Weights of a small multi-label image tagger.
Model: arch vit, activation swiglu.
Data: trained on regions of photos with short descriptions (Visual Genome), 101725 training examples, 20.6 epochs.
Rows from block 4 of a small multi-label image tagger, named by matrix and row number. Rows with one number belong to one neuron. Each number is 50 + 12 x the weight over its row's rms, rounded and kept within 0 to 99. All counts start at 0.
After each neuron's rows are labels from the 100 images, of 14976, where the neuron reaches its largest size: "responds to" is what is common among them. Only what is clearly more common there than usual is listed. The data: regions of photos with short descriptions (Visual Genome). In brackets: how many of the 100.
# gate: MLP gate (model.blocks.4.mlp.gate.weight, 512x256), inputs 0-255
# fc1: MLP up (model.blocks.4.mlp.fc1.weight, 512x256), inputs 0-255
# fc2: MLP down (model.blocks.4.mlp.fc2.weight, 256x512, transposed), outputs 0-255

gate.400:58 50 50 63 66 57 56 52 68 80 62 42 68 46 79 34 35 53 64 49 55 53 69 33 59 44 67 52 61 49 55 57 32 58 67 25 47 47 43 53 53 40 66 48 47 65 36 43 57 33 35 55 60 72 73 45 45 33 49 47 58 54 41 48 31 19 52 45 57 44 44 53 47 53 55 46 49 57 36 39 46 56 60 46 51 47 57 54 39 53 58 54 58 40 65 43 55 41 53 41 49 62 47 43 73 22 50 51 31 76 52 46 55 63 63 55 62 68 25 71 64 37 36 41 45 42 46 30 34 43 50 60 58 54 42 51 56 30 59 46 23 64 50 37 42 67 50 47 69 65 40 50 55 38 18 40 52 47 35 57 42 55 50 50 57 70 45 46 56 53 71 60 59 40 50 73 36 37 46 49 36 32 66 61 51 40 36 40 55 74 68 54 41 56 40 57 64 33 43 57 38 42 57 47 49 43 47 54 50 39 42 53 64 66 42 31 35 60 51 51 60 58 79 68 46 53 59 45 48 76 42 51 73 31 23 61 41 49 54 56 73 48 70 46 46 42 49 35 87 59 58 43 56 43 53 51
fc1.400:45 44 62 35 41 57 45 50 34 22 51 59 20 45 30 73 50 52 24 42 40 33 22 63 42 64 45 50 44 57 30 43 72 42 37 63 62 47 26 46 41 47 39 48 50 42 60 62 32 64 68 42 34 40 25 69 40 63 45 44 39 51 62 61 61 74 50 56 42 69 42 43 60 47 29 49 49 33 51 56 57 49 35 45 45 74 41 41 58 50 42 57 46 40 38 34 63 59 41 44 46 37 34 65 41 68 59 48 71 33 58 59 42 62 38 37 39 40 67 38 54 70 45 48 37 63 51 62 48 53 36 38 52 51 63 47 46 61 34 55 78 36 47 52 72 45 53 51 43 35 65 43 44 71 73 58 38 40 62 51 68 55 48 57 44 35 35 50 54 42 17 41 52 56 40 30 58 65 52 53 50 65 56 29 68 63 58 36 44 35 43 56 75 36 60 54 50 58 44 45 65 61 55 52 47 62 46 29 52 59 59 47 45 45 59 62 73 43 50 42 42 64 34 36 58 53 45 55 44 47 62 58 28 67 67 35 66 45 56 40 33 51 38 44 57 47 49 67 27 45 43 53 51 51 35 41
fc2.400:59 38 33 50 28 50 57 41 30 66 54 66 36 45 59 45 66 37 49 37 50 44 55 33 35 40 38 50 45 62 44 52 60 47 45 81 50 67 29 74 55 31 38 45 70 57 48 59 75 35 44 46 69 54 38 58 65 51 79 36 55 44 59 54 64 53 51 41 45 50 59 19 38 37 58 42 40 61 43 70 53 42 53 63 56 44 62 62 51 48 39 38 28 50 29 62 50 44 52 39 38 26 63 64 54 34 33 59 47 42 46 51 34 52 40 34 68 62 49 48 46 49 50 72 61 32 51 42 43 46 62 45 53 56 57 63 49 45 65 58 73 64 70 54 60 54 54 39 44 36 50 25 56 66 44 45 52 63 68 79 73 44 64 40 45 61 63 64 64 25 53 47 60 70 44 59 50 54 49 39 51 59 41 43 44 46 63 55 78 49 50 57 56 57 58 58 43 52 55 51 53 54 48 40 44 62 34 50 51 63 32 57 26 45 81 33 64 49 48 77 33 58 68 63 56 66 65 43 44 44 48 41 62 43 45 55 57 58 49 61 55 47 45 39 66 41 49 51 33 57 34 39 59 18 67 38
responds to: text has "white" (30)

gate.31:56 50 29 43 36 46 45 55 65 87 57 39 34 73 70 67 64 61 43 45 39 52 47 49 72 47 29 62 49 38 65 44 37 60 59 50 61 65 29 42 42 34 53 54 47 39 62 63 40 45 50 42 42 52 50 35 50 67 44 44 44 56 55 35 42 47 54 70 58 36 45 38 68 68 35 63 49 40 44 65 41 61 39 40 63 61 52 54 36 56 55 55 51 27 44 44 39 46 56 41 65 61 58 57 57 30 61 49 49 52 60 52 52 58 57 32 57 69 47 37 64 54 38 48 64 59 52 48 43 49 44 58 60 56 75 40 28 55 48 13 62 57 52 39 58 50 68 38 29 67 65 35 40 46 39 75 41 29 48 57 67 44 58 57 65 30 48 37 24 51 28 44 38 48 49 59 69 62 77 34 58 51 30 59 35 46 67 40 46 43 59 50 53 38 63 44 64 24 48 56 41 49 45 55 45 66 22 40 61 60 34 60 37 53 57 46 45 36 45 51 43 40 36 62 64 56 42 41 49 25 36 47 63 50 50 54 65 23 66 37 55 57 42 40 67 61 38 35 58 37 66 50 44 61 34 40
fc1.31:52 56 36 49 57 44 71 61 34 60 35 57 51 39 31 40 32 59 33 43 65 63 44 75 46 63 50 48 48 68 84 43 51 77 51 39 29 43 43 59 45 43 61 62 78 42 41 60 60 44 47 52 67 44 36 20 40 52 65 57 57 48 41 44 42 43 50 47 53 32 78 55 46 39 61 15 60 50 56 59 48 40 53 61 58 29 46 72 47 38 45 53 47 77 63 54 53 55 42 59 62 71 53 39 56 24 44 43 48 70 49 59 57 60 41 56 59 44 33 48 37 34 44 55 42 53 75 46 52 50 56 50 61 53 27 37 38 40 41 77 53 42 57 39 33 38 37 60 56 54 39 71 53 48 48 42 55 72 68 48 74 42 32 58 46 57 42 52 43 50 76 54 61 45 51 77 39 41 35 63 78 63 44 42 34 47 53 53 35 38 67 53 63 46 57 74 59 35 45 43 58 40 41 62 56 62 56 49 81 44 61 61 61 46 64 69 53 40 51 57 46 41 39 51 40 57 49 45 62 54 37 42 61 48 42 76 34 40 41 59 44 45 39 51 43 61 57 71 51 43 59 54 46 48 64 56
fc2.31:45 72 68 27 51 54 50 46 30 38 60 54 71 38 61 62 42 43 46 65 50 40 42 87 48 33 48 31 40 52 55 48 52 50 51 12 27 44 42 52 53 50 30 49 71 41 43 60 45 19 52 40 59 69 32 64 41 63 55 41 43 42 45 74 41 51 33 53 57 54 58 52 41 59 50 44 59 58 65 46 41 61 61 73 63 47 66 58 41 33 54 47 59 57 69 54 62 60 56 55 53 55 63 54 43 60 32 65 38 37 41 39 46 63 64 32 64 68 53 54 69 63 65 32 34 62 52 31 67 32 34 57 30 66 44 60 62 50 53 58 73 30 52 35 65 44 44 65 50 36 45 68 35 29 55 38 49 48 42 62 46 58 36 28 35 49 67 46 57 63 41 50 47 69 60 42 47 30 43 56 53 44 52 46 49 65 48 45 49 58 60 57 47 37 51 38 50 48 39 63 63 49 50 54 55 74 45 53 44 30 53 58 56 68 50 79 69 35 35 45 53 49 52 65 59 40 40 28 48 32 48 47 56 32 48 38 40 51 58 54 59 64 52 46 65 57 38 48 59 61 80 50 33 70 46 51
responds to: text has "green" (28)

gate.342:50 33 82 90 58 67 38 59 54 56 32 57 49 60 46 48 39 45 73 61 56 36 45 31 25 49 58 74 45 50 45 50 54 47 50 52 51 81 53 38 54 55 53 56 55 62 52 34 61 30 38 41 52 51 72 42 67 22 42 67 43 49 56 52 58 59 53 54 41 38 56 52 66 42 73 38 56 29 40 46 42 61 47 67 43 69 40 28 40 41 46 41 42 57 37 59 47 48 73 60 49 60 63 39 49 50 51 33 57 37 60 46 37 41 57 58 47 55 49 25 45 58 44 48 48 50 61 46 55 31 28 57 39 54 62 40 53 51 62 69 63 41 52 43 45 54 38 44 55 48 44 47 77 32 44 64 67 83 40 43 45 47 51 56 25 69 60 44 34 61 50 40 41 60 44 42 63 51 57 55 39 64 50 57 57 54 59 37 48 40 52 47 47 74 54 51 50 50 43 45 37 46 74 60 51 57 65 43 60 71 39 35 53 31 48 12 68 39 28 53 45 38 61 42 44 29 40 54 55 55 66 38 39 51 44 64 58 52 54 29 46 31 42 27 37 48 65 58 60 63 53 66 59 30 44 40
fc1.342:51 54 41 46 50 70 66 28 45 41 59 57 41 47 62 47 59 63 45 40 38 46 60 52 63 40 34 32 43 50 53 57 52 34 47 61 54 50 52 39 40 56 40 56 56 54 60 53 63 58 49 48 25 34 44 62 47 54 59 35 39 43 49 42 53 36 70 28 49 38 47 52 33 50 44 74 47 54 64 69 51 49 47 31 67 51 53 77 54 71 43 62 53 42 51 53 42 58 32 40 72 55 15 46 71 22 55 72 59 71 56 63 53 47 44 31 48 51 52 61 52 46 22 54 42 40 54 91 70 67 58 49 55 64 49 60 42 59 52 23 43 49 33 75 54 43 37 49 47 39 52 50 42 66 57 53 46 31 69 48 43 61 59 53 64 59 58 43 58 33 42 55 61 55 70 40 56 54 51 55 56 39 35 50 47 40 13 49 56 63 34 64 55 45 44 58 52 59 57 59 57 66 31 60 63 56 44 79 52 41 63 49 52 54 54 67 22 53 44 60 51 64 34 53 47 55 60 45 36 37 49 56 54 43 35 41 55 61 15 57 56 67 70 61 59 35 26 49 65 38 52 49 45 53 33 36
fc2.342:35 63 28 61 55 26 66 37 64 30 48 56 72 53 66 39 46 40 55 73 46 49 67 46 55 54 49 73 53 58 42 59 59 63 55 86 52 45 49 43 40 17 33 37 38 50 42 54 53 57 39 37 58 43 64 56 47 48 39 29 70 45 52 55 38 35 63 45 42 67 49 54 60 45 55 54 32 56 56 44 48 50 63 56 54 63 41 56 46 72 61 61 49 49 43 41 55 69 34 53 52 52 66 54 65 32 45 48 47 63 47 28 58 34 57 63 66 54 67 61 54 55 41 58 45 48 47 30 23 41 53 29 26 43 35 41 37 45 31 43 53 81 41 56 48 29 42 32 46 17 60 21 47 60 56 44 52 57 51 54 56 69 56 46 54 40 42 38 29 50 44 65 56 44 69 47 54 24 28 39 55 49 50 60 42 38 32 44 27 49 39 64 30 72 68 55 61 53 30 50 54 36 54 32 47 54 45 56 52 60 49 42 51 56 71 50 40 58 50 56 39 43 29 54 49 44 50 53 34 14 60 56 25 62 53 46 58 42 30 59 61 58 58 59 49 38 51 56 41 48 43 50 44 51 46 45
responds to: text has "white" (29)

gate.168:33 39 58 75 51 36 38 37 37 44 54 39 24 52 56 61 39 72 72 44 50 56 56 66 58 54 33 57 33 74 50 50 56 29 56 50 31 45 52 45 73 41 28 46 56 47 65 56 43 62 58 49 47 58 37 59 61 46 62 61 58 61 44 66 57 61 36 54 46 48 33 50 49 54 52 50 50 52 48 60 37 21 44 52 74 39 54 39 35 48 54 49 54 57 38 47 52 52 26 40 56 36 49 48 44 27 34 35 48 37 35 55 68 54 47 66 41 62 71 63 39 43 54 39 41 58 61 61 50 67 58 20 32 70 62 42 46 48 62 53 52 61 48 55 38 64 34 49 39 57 50 58 54 65 42 42 64 40 69 51 31 32 49 68 33 52 56 33 52 62 37 58 63 37 60 57 38 39 47 48 52 43 49 59 42 44 54 55 65 52 70 57 37 37 51 64 60 43 34 56 64 40 26 37 47 48 60 49 64 58 32 53 60 59 71 55 56 58 67 51 17 39 43 64 30 74 49 45 33 54 78 45 50 62 40 65 42 63 41 51 39 42 80 53 67 38 49 51 72 40 43 34 16 56 55 43
fc1.168:59 34 39 35 59 72 41 40 54 55 40 53 51 52 42 52 33 57 22 56 48 62 49 74 30 36 28 35 31 53 50 37 61 47 77 44 45 52 25 66 42 47 55 65 78 51 40 23 35 66 44 50 70 49 55 34 68 44 59 34 49 81 43 33 49 54 56 33 66 58 43 49 64 50 44 74 61 60 60 29 24 36 53 46 54 68 59 14 41 26 39 54 60 39 56 54 37 53 48 56 55 45 29 66 49 46 51 37 58 57 45 50 53 39 56 65 50 60 52 45 54 61 33 75 53 40 27 53 53 51 47 58 63 59 63 35 58 56 55 52 48 62 34 43 42 45 43 59 46 41 51 59 66 51 26 61 47 52 51 38 52 54 38 51 60 29 68 37 55 49 52 64 60 34 49 55 40 53 54 48 54 44 17 48 40 56 36 48 53 58 31 39 47 52 62 46 50 75 53 45 43 54 55 29 41 38 40 36 30 41 53 43 39 46 52 41 59 48 58 34 73 48 57 57 56 56 63 40 50 58 40 66 44 46 28 61 63 45 72 50 49 48 41 54 45 56 31 50 46 68 22 73 48 49 31 45
fc2.168:54 39 52 49 58 49 53 50 60 38 68 47 53 58 36 36 57 42 48 52 54 42 42 29 37 46 38 57 41 70 57 61 69 50 60 59 34 42 36 45 40 39 44 42 57 30 59 52 48 50 49 58 48 44 45 67 62 49 54 53 26 41 84 41 48 57 56 44 53 40 42 77 45 45 54 46 40 48 42 41 44 72 34 46 31 51 43 48 33 36 42 39 61 60 63 37 73 82 48 41 36 57 67 63 68 44 44 66 25 37 64 57 64 76 65 27 33 53 46 57 48 56 43 44 77 63 44 68 50 34 55 40 46 66 57 75 57 56 60 41 48 50 48 19 54 27 59 54 57 37 47 42 47 43 57 42 50 42 49 56 35 61 39 49 34 55 43 59 61 44 47 59 45 47 46 64 41 47 33 50 70 32 44 67 34 62 48 62 34 51 38 35 71 60 52 50 73 52 40 27 34 35 41 61 61 60 42 46 48 11 58 75 43 47 58 34 34 38 74 52 61 62 56 48 48 39 62 68 47 46 60 49 51 51 42 52 84 47 33 62 49 30 44 50 47 69 48 43 53 45 36 41 47 42 41 54
responds to: text has "red" (26)

gate.247:58 64 50 51 49 53 79 48 48 52 44 29 41 52 61 54 38 32 67 45 65 36 56 55 28 51 48 33 73 56 59 20 45 74 47 65 46 33 55 44 34 51 45 31 64 46 47 47 60 65 42 43 60 39 46 42 57 43 41 56 47 53 69 53 44 70 70 49 37 62 36 52 66 55 48 52 54 73 27 41 54 17 49 58 46 60 58 38 47 57 57 50 69 46 39 49 69 50 76 37 48 29 37 42 55 44 38 50 52 56 52 38 60 32 53 67 48 60 48 71 37 79 44 63 65 35 48 48 54 60 55 67 45 35 55 65 43 33 56 45 36 50 35 37 60 55 53 41 31 36 42 65 42 42 38 54 54 65 49 33 48 73 53 36 28 63 55 49 58 44 56 49 41 58 36 55 48 66 48 29 60 30 44 56 37 61 47 49 48 47 21 53 52 45 41 50 54 58 44 67 38 50 46 76 37 72 39 40 64 18 64 53 33 55 36 58 48 56 39 47 63 30 40 41 75 73 68 46 39 54 57 58 43 37 66 56 51 59 67 77 52 42 60 58 48 43 38 56 55 46 42 61 40 60 67 50
fc1.247:39 61 46 41 44 45 49 72 65 29 63 61 46 42 53 42 35 68 52 39 31 47 32 52 39 56 53 40 69 49 50 63 49 42 50 47 45 63 46 62 50 49 58 68 65 38 50 43 37 62 63 49 61 59 45 37 62 45 55 57 31 56 69 64 73 44 41 56 51 61 36 41 56 43 49 62 53 50 47 41 50 45 59 66 60 77 60 29 65 42 30 51 42 35 48 42 55 42 50 63 42 42 62 47 79 60 39 75 54 59 57 21 42 67 80 50 53 55 49 62 40 48 48 34 52 49 53 07 34 39 47 47 44 66 35 55 23 62 39 51 36 47 58 14 67 41 41 50 54 57 44 44 67 46 41 44 42 55 48 58 63 69 67 45 43 64 69 54 47 37 49 52 43 47 35 77 69 48 54 46 52 46 66 56 62 56 47 38 51 37 54 42 56 56 87 53 63 46 30 33 48 67 60 51 75 69 59 54 39 67 59 58 44 26 31 79 63 36 50 57 65 60 47 43 49 43 51 56 41 55 47 42 54 50 51 36 46 64 52 43 44 56 52 56 49 53 79 32 33 48 44 47 56 68 57 49
fc2.247:56 55 63 38 52 53 72 51 50 63 24 57 42 62 62 45 41 47 69 45 38 32 49 72 43 45 46 41 54 56 66 35 61 35 60 04 38 55 44 36 43 76 51 33 57 44 60 51 80 40 38 68 60 47 43 57 64 40 42 42 60 46 53 41 65 40 45 40 24 47 40 28 45 54 33 63 70 57 38 43 53 58 55 64 65 65 47 77 55 51 51 36 55 36 79 53 40 53 56 59 57 73 40 57 61 43 38 52 68 47 38 40 59 40 74 40 56 31 31 48 66 43 71 51 28 57 49 46 53 63 74 42 39 18 57 36 56 54 43 48 50 32 39 45 50 44 50 68 37 42 36 53 51 58 51 54 49 64 54 49 64 59 59 40 37 56 62 57 39 24 63 65 55 56 48 65 59 50 27 47 57 68 50 56 65 56 45 41 55 56 40 55 48 38 63 36 41 36 62 45 51 41 29 46 61 59 73 55 64 48 48 51 40 35 59 40 48 46 45 54 57 45 43 62 42 41 42 44 37 38 56 55 49 58 56 50 55 53 98 44 49 37 56 74 55 40 46 45 47 41 52 47 41 48 31 44
responds to: text has "red" (31); text has "sign" (29)

gate.253:64 61 45 47 84 68 64 61 63 62 68 60 58 39 42 45 51 41 51 45 63 61 64 27 55 38 57 61 58 65 39 64 45 66 50 36 62 21 50 42 42 32 35 35 54 55 44 37 56 43 40 64 62 48 59 53 49 48 57 57 54 43 59 39 36 34 54 49 63 56 50 56 60 40 67 45 50 74 48 44 54 70 66 75 60 60 35 44 63 61 56 50 33 43 87 47 42 39 49 48 46 50 29 65 58 46 54 38 36 64 60 45 64 51 62 58 56 49 73 61 41 69 42 50 45 43 26 60 43 46 47 38 54 58 53 42 49 48 57 28 47 36 53 55 35 30 67 49 60 62 33 51 55 48 48 44 58 40 16 41 38 51 38 61 56 65 87 38 70 41 39 68 55 83 48 35 68 43 30 66 56 52 54 67 44 32 61 70 61 61 63 25 43 43 59 71 54 40 50 41 52 48 41 44 68 45 71 40 55 33 45 42 51 43 56 49 39 47 58 62 30 52 58 37 57 70 55 43 39 42 69 48 40 48 65 53 34 42 53 39 72 50 43 49 49 46 50 42 51 51 38 51 75 44 55 52
fc1.253:35 55 65 58 31 45 57 42 35 46 47 42 19 52 62 62 71 47 45 47 46 44 54 68 26 65 39 41 44 36 55 45 58 34 37 48 37 73 39 61 63 57 33 32 56 40 47 46 48 44 69 52 30 59 56 40 43 62 27 63 41 55 32 42 46 67 61 45 26 35 47 40 45 65 47 35 61 33 48 70 43 36 29 38 53 53 58 48 37 56 50 38 74 61 33 62 50 22 64 57 40 57 70 58 40 53 45 40 38 44 52 35 50 40 38 47 60 35 37 47 38 33 69 55 53 35 66 50 57 50 60 59 72 55 46 55 58 38 41 42 56 69 52 49 64 77 40 55 44 39 50 53 49 53 55 73 49 65 48 66 52 68 52 33 48 67 37 47 43 31 42 38 29 36 52 46 65 66 70 45 46 43 47 37 67 52 52 35 63 33 23 60 63 61 52 44 63 55 54 51 51 59 40 47 41 47 11 39 31 45 49 59 49 53 37 67 45 46 49 49 51 58 46 68 55 30 26 52 67 59 53 64 53 64 64 50 64 46 64 62 61 47 46 54 61 36 49 68 73 61 67 36 45 58 40 34
fc2.253:46 54 25 52 63 70 62 36 50 40 59 45 42 44 61 54 64 53 53 71 25 35 62 47 47 48 76 61 50 45 39 53 30 44 56 54 54 64 68 54 57 51 58 57 82 53 63 33 39 52 55 85 49 78 57 43 84 55 51 59 52 71 39 41 42 87 58 78 54 64 49 51 52 65 41 53 61 49 47 49 71 57 33 34 53 51 60 40 24 50 27 50 45 62 54 69 54 55 42 57 62 44 49 47 61 42 58 49 52 52 45 46 41 39 55 52 43 61 49 52 43 38 63 49 30 37 56 53 47 34 58 43 62 53 49 49 33 73 54 43 38 56 37 71 58 36 55 42 45 67 55 29 48 46 51 66 48 34 54 27 65 37 51 45 42 39 53 31 48 59 55 52 62 59 56 61 58 44 55 39 53 63 31 59 61 39 67 50 64 39 54 42 46 60 50 47 46 47 50 43 66 91 46 41 69 28 42 53 44 59 56 49 49 51 60 37 57 54 48 63 52 25 66 64 47 55 53 53 46 42 45 35 68 47 59 63 68 42 24 63 55 47 58 51 26 22 57 41 43 38 65 46 23 54 52 45
responds to: text has "green" (31)

gate.16:25 49 55 53 57 38 69 48 58 44 74 57 58 46 69 54 36 30 39 64 55 40 50 55 56 54 45 60 53 63 42 54 42 55 57 49 58 40 64 33 22 40 35 59 40 43 48 59 48 38 53 50 49 48 48 51 54 53 35 53 47 63 80 39 57 50 41 47 48 56 51 55 39 43 51 64 36 72 68 31 67 44 43 38 50 56 45 67 58 23 62 62 53 46 25 51 46 80 36 45 44 47 57 59 51 23 43 39 57 21 28 54 26 49 55 60 31 29 69 36 64 58 62 60 76 56 45 55 30 53 45 33 51 54 52 22 29 32 29 44 52 63 65 37 50 31 42 43 55 42 53 50 76 61 65 38 45 49 45 64 52 57 46 68 63 44 74 46 56 51 60 58 43 41 32 43 55 31 41 28 59 63 43 58 58 43 68 54 49 66 53 38 48 61 53 34 45 57 58 45 46 53 47 50 43 46 52 58 57 47 55 62 53 25 48 44 39 44 33 55 62 51 44 67 61 64 48 44 72 57 34 45 44 44 61 53 61 80 66 52 38 28 44 25 54 66 56 26 69 52 43 42 70 44 46 43
fc1.16:58 81 44 34 56 56 43 39 42 57 34 25 41 30 35 49 45 53 41 29 37 45 46 52 49 41 58 59 46 33 53 48 46 53 44 43 53 49 43 44 52 44 49 55 50 52 60 50 49 62 34 73 44 59 48 41 25 60 70 58 61 55 41 54 39 50 54 54 28 37 69 37 59 30 63 60 76 46 26 47 61 54 47 63 55 43 55 49 40 66 58 36 57 36 64 49 38 44 61 83 55 38 59 41 41 39 70 58 47 61 65 64 64 56 62 48 42 39 71 63 37 39 49 64 38 64 42 43 41 37 48 51 51 51 60 31 57 61 33 53 52 44 21 23 23 37 62 31 38 69 55 64 36 48 29 31 58 29 37 69 49 38 49 45 60 61 62 47 31 42 43 36 38 91 75 51 40 37 46 34 53 57 56 56 41 61 52 47 33 43 56 33 44 39 58 64 46 53 55 45 55 57 58 44 41 64 41 26 62 67 43 54 63 49 74 62 61 51 46 65 46 58 45 49 52 62 60 52 56 53 65 42 50 50 41 44 63 43 24 33 39 63 37 72 56 51 66 58 35 42 63 47 57 51 44 51
fc2.16:45 41 50 22 43 31 47 43 80 65 50 66 52 46 70 41 52 58 70 35 66 52 30 49 45 45 47 46 63 56 86 57 51 44 44 78 44 35 39 65 54 30 56 48 59 55 42 39 41 62 60 73 49 37 64 58 39 57 57 54 53 60 63 59 41 48 31 38 53 45 55 31 38 65 45 36 58 51 53 49 48 71 50 55 55 42 57 55 30 43 69 50 40 56 61 49 51 43 49 63 46 31 41 39 56 59 48 58 45 56 63 55 39 40 52 50 44 46 43 63 56 45 60 55 57 40 70 51 52 63 45 26 55 53 35 44 58 58 33 73 47 32 59 49 62 25 64 43 35 60 57 36 68 46 43 34 57 54 34 74 59 68 48 32 36 60 59 29 40 74 42 24 69 58 66 67 42 48 31 42 55 35 61 57 63 45 41 43 45 65 59 42 38 40 69 62 60 44 53 71 64 35 45 54 31 56 63 36 44 34 63 62 60 52 38 36 54 46 49 47 42 33 39 58 34 46 48 49 42 38 60 66 38 76 55 30 68 60 62 54 63 65 53 62 75 64 61 57 48 47 33 50 60 28 58 60
responds to: text has "green" (25)

gate.452:50 53 33 48 46 30 34 56 56 55 62 59 59 36 61 61 26 73 73 58 57 37 45 39 57 49 43 47 54 72 54 46 57 53 39 75 27 35 66 70 59 06 30 56 46 63 42 56 42 52 42 34 51 47 47 45 66 59 63 56 38 44 47 54 66 39 65 55 37 69 38 48 59 74 55 66 49 57 32 54 44 37 44 73 38 35 40 50 39 53 70 47 60 61 48 55 58 27 52 49 56 60 43 51 60 50 53 40 51 60 58 54 33 19 52 82 47 27 41 59 28 39 78 45 48 51 40 48 57 58 34 48 32 54 27 52 54 61 64 40 44 45 68 36 48 36 49 61 36 68 65 31 23 43 56 37 54 56 65 35 56 60 52 45 60 49 49 60 56 49 65 57 38 59 39 62 47 56 55 54 63 25 71 34 51 48 50 45 42 39 72 50 59 51 66 68 38 41 44 56 66 51 39 64 48 50 54 66 57 71 43 59 64 46 65 60 28 51 35 52 51 72 46 47 45 36 39 44 46 50 60 46 53 55 43 53 59 34 52 30 49 39 33 53 57 41 57 57 46 43 51 37 42 70 57 34
fc1.452:45 53 62 23 61 48 64 53 47 53 30 58 48 60 40 51 54 41 37 63 40 57 36 48 59 57 46 35 74 33 41 57 32 52 65 46 60 58 45 32 61 47 64 44 58 47 64 60 44 72 36 47 46 40 53 33 42 38 29 33 61 58 66 51 19 79 57 44 58 58 71 59 49 41 53 52 48 25 65 54 53 57 50 52 68 74 48 52 38 34 43 40 40 50 47 55 57 75 43 51 34 23 42 44 56 57 41 40 60 52 48 36 71 65 40 40 51 76 59 44 50 41 31 52 40 44 43 37 37 63 56 49 65 36 58 45 49 57 40 55 39 49 45 48 33 54 42 47 41 20 51 51 55 38 47 42 38 48 40 59 20 64 36 77 48 38 61 48 27 41 67 47 51 53 56 31 54 49 33 59 41 57 43 63 51 62 56 58 58 61 37 41 45 57 53 32 48 42 71 66 31 61 72 34 41 70 33 17 17 24 50 66 46 46 52 49 57 56 35 55 49 52 50 47 59 57 62 39 35 38 39 57 38 38 55 51 42 68 58 65 41 69 55 51 48 41 46 39 56 49 60 57 44 23 37 61
fc2.452:75 42 49 26 73 75 42 47 54 49 49 64 31 49 76 58 66 62 61 71 50 69 58 32 49 52 67 35 37 91 34 50 67 58 51 29 58 45 47 61 55 45 45 46 41 29 54 48 45 60 67 59 52 26 59 31 61 43 47 35 59 32 47 39 69 73 54 61 49 32 49 52 58 47 57 66 38 33 61 41 51 32 65 50 52 60 49 59 53 65 51 56 60 47 40 53 69 64 54 56 29 66 40 43 52 54 55 54 30 53 49 66 53 57 46 36 41 58 44 51 43 23 35 29 48 65 44 63 63 40 52 52 27 40 56 56 41 39 49 31 44 55 50 53 48 50 35 44 52 37 32 46 47 34 44 52 41 51 53 46 54 53 34 59 49 45 36 46 20 30 50 37 42 37 28 61 51 53 45 17 58 36 55 67 58 53 50 56 62 48 40 54 53 55 49 53 54 44 44 52 57 60 66 48 44 69 43 51 51 34 44 77 47 49 50 34 55 31 42 46 58 64 44 45 38 51 62 63 71 42 23 44 45 66 49 29 38 61 58 86 59 53 61 63 53 42 36 58 55 48 68 52 34 49 41 46
responds to: text has "red" (38)

gate.318:56 55 47 52 33 46 65 39 52 62 48 72 48 53 43 50 48 45 39 58 55 54 54 81 47 44 55 49 46 61 47 38 26 75 36 67 34 54 46 36 59 50 38 48 57 61 34 43 55 68 63 46 65 37 29 56 35 64 80 49 52 44 39 42 49 49 78 49 28 66 63 59 64 43 42 37 47 52 52 45 42 52 49 56 69 68 42 42 65 16 80 62 52 56 47 37 33 31 61 64 49 57 65 56 39 54 41 51 56 64 50 51 46 41 45 61 53 45 41 34 31 55 62 70 43 41 47 54 39 60 40 31 76 72 49 44 63 56 46 53 59 66 40 42 34 51 33 60 70 62 77 54 24 50 37 52 53 39 38 42 46 55 40 37 48 50 82 32 33 59 58 54 51 68 51 45 50 44 53 35 47 63 71 41 54 72 45 52 49 54 40 57 54 54 56 54 74 45 59 60 58 55 57 61 41 51 68 82 61 53 49 66 61 46 53 23 51 55 47 38 51 48 39 30 46 68 52 54 39 59 45 54 63 61 62 46 51 31 44 58 57 49 40 60 69 22 51 54 38 33 33 59 63 36 50 43
fc1.318:26 67 43 57 49 57 57 67 51 75 61 60 54 30 39 50 53 62 64 51 35 52 58 52 80 64 48 46 40 49 29 44 67 50 46 65 45 52 51 50 73 52 56 38 48 41 59 47 63 49 54 66 58 29 53 47 37 60 51 39 53 46 67 75 57 26 62 44 39 69 42 38 27 51 51 50 50 64 45 35 48 57 47 46 25 42 36 56 78 77 30 48 33 59 60 35 44 43 67 60 40 67 54 53 57 41 28 30 65 41 66 60 58 67 40 48 56 55 39 54 66 61 52 38 59 51 39 33 48 43 29 49 46 49 38 59 38 40 44 84 49 65 53 50 54 62 43 60 46 36 47 37 54 41 54 45 56 40 48 49 50 42 58 42 43 47 37 32 49 35 50 56 71 74 51 45 79 59 36 45 46 51 49 40 47 42 26 44 59 38 74 43 55 45 45 52 38 55 45 73 51 85 36 42 61 62 64 58 52 64 43 47 50 12 58 50 69 80 48 60 59 60 46 57 58 77 43 48 56 46 45 37 50 49 58 45 34 46 52 54 57 58 54 38 50 28 64 49 53 62 39 42 54 38 35 59
fc2.318:75 53 64 46 56 49 55 59 51 44 56 44 44 43 46 67 47 72 56 50 37 67 49 60 46 80 52 53 67 44 44 57 59 33 43 35 34 46 27 38 48 81 47 41 51 41 78 68 67 45 43 60 48 50 37 60 46 62 46 66 65 44 62 45 54 50 86 48 40 66 52 57 37 64 58 45 51 53 62 56 43 49 55 61 40 47 55 34 70 31 35 70 58 55 61 55 41 41 51 66 38 58 57 47 70 59 55 45 56 78 64 51 46 56 34 31 46 48 65 62 44 72 39 53 44 63 70 32 35 57 62 51 44 74 69 46 40 45 52 77 40 46 35 42 68 57 48 42 63 58 61 35 42 59 69 60 53 60 26 64 41 47 32 32 38 54 67 67 59 48 57 47 61 63 49 51 46 44 43 48 53 54 30 52 67 88 76 48 56 58 63 42 31 25 52 51 37 58 56 48 56 63 50 52 64 51 49 45 47 35 64 27 58 36 51 61 53 44 38 45 47 44 68 46 51 68 30 44 66 53 77 48 54 56 48 54 61 78 53 57 59 56 47 51 50 51 37 53 71 41 55 44 56 44 44 67
responds to: text has "red" (26)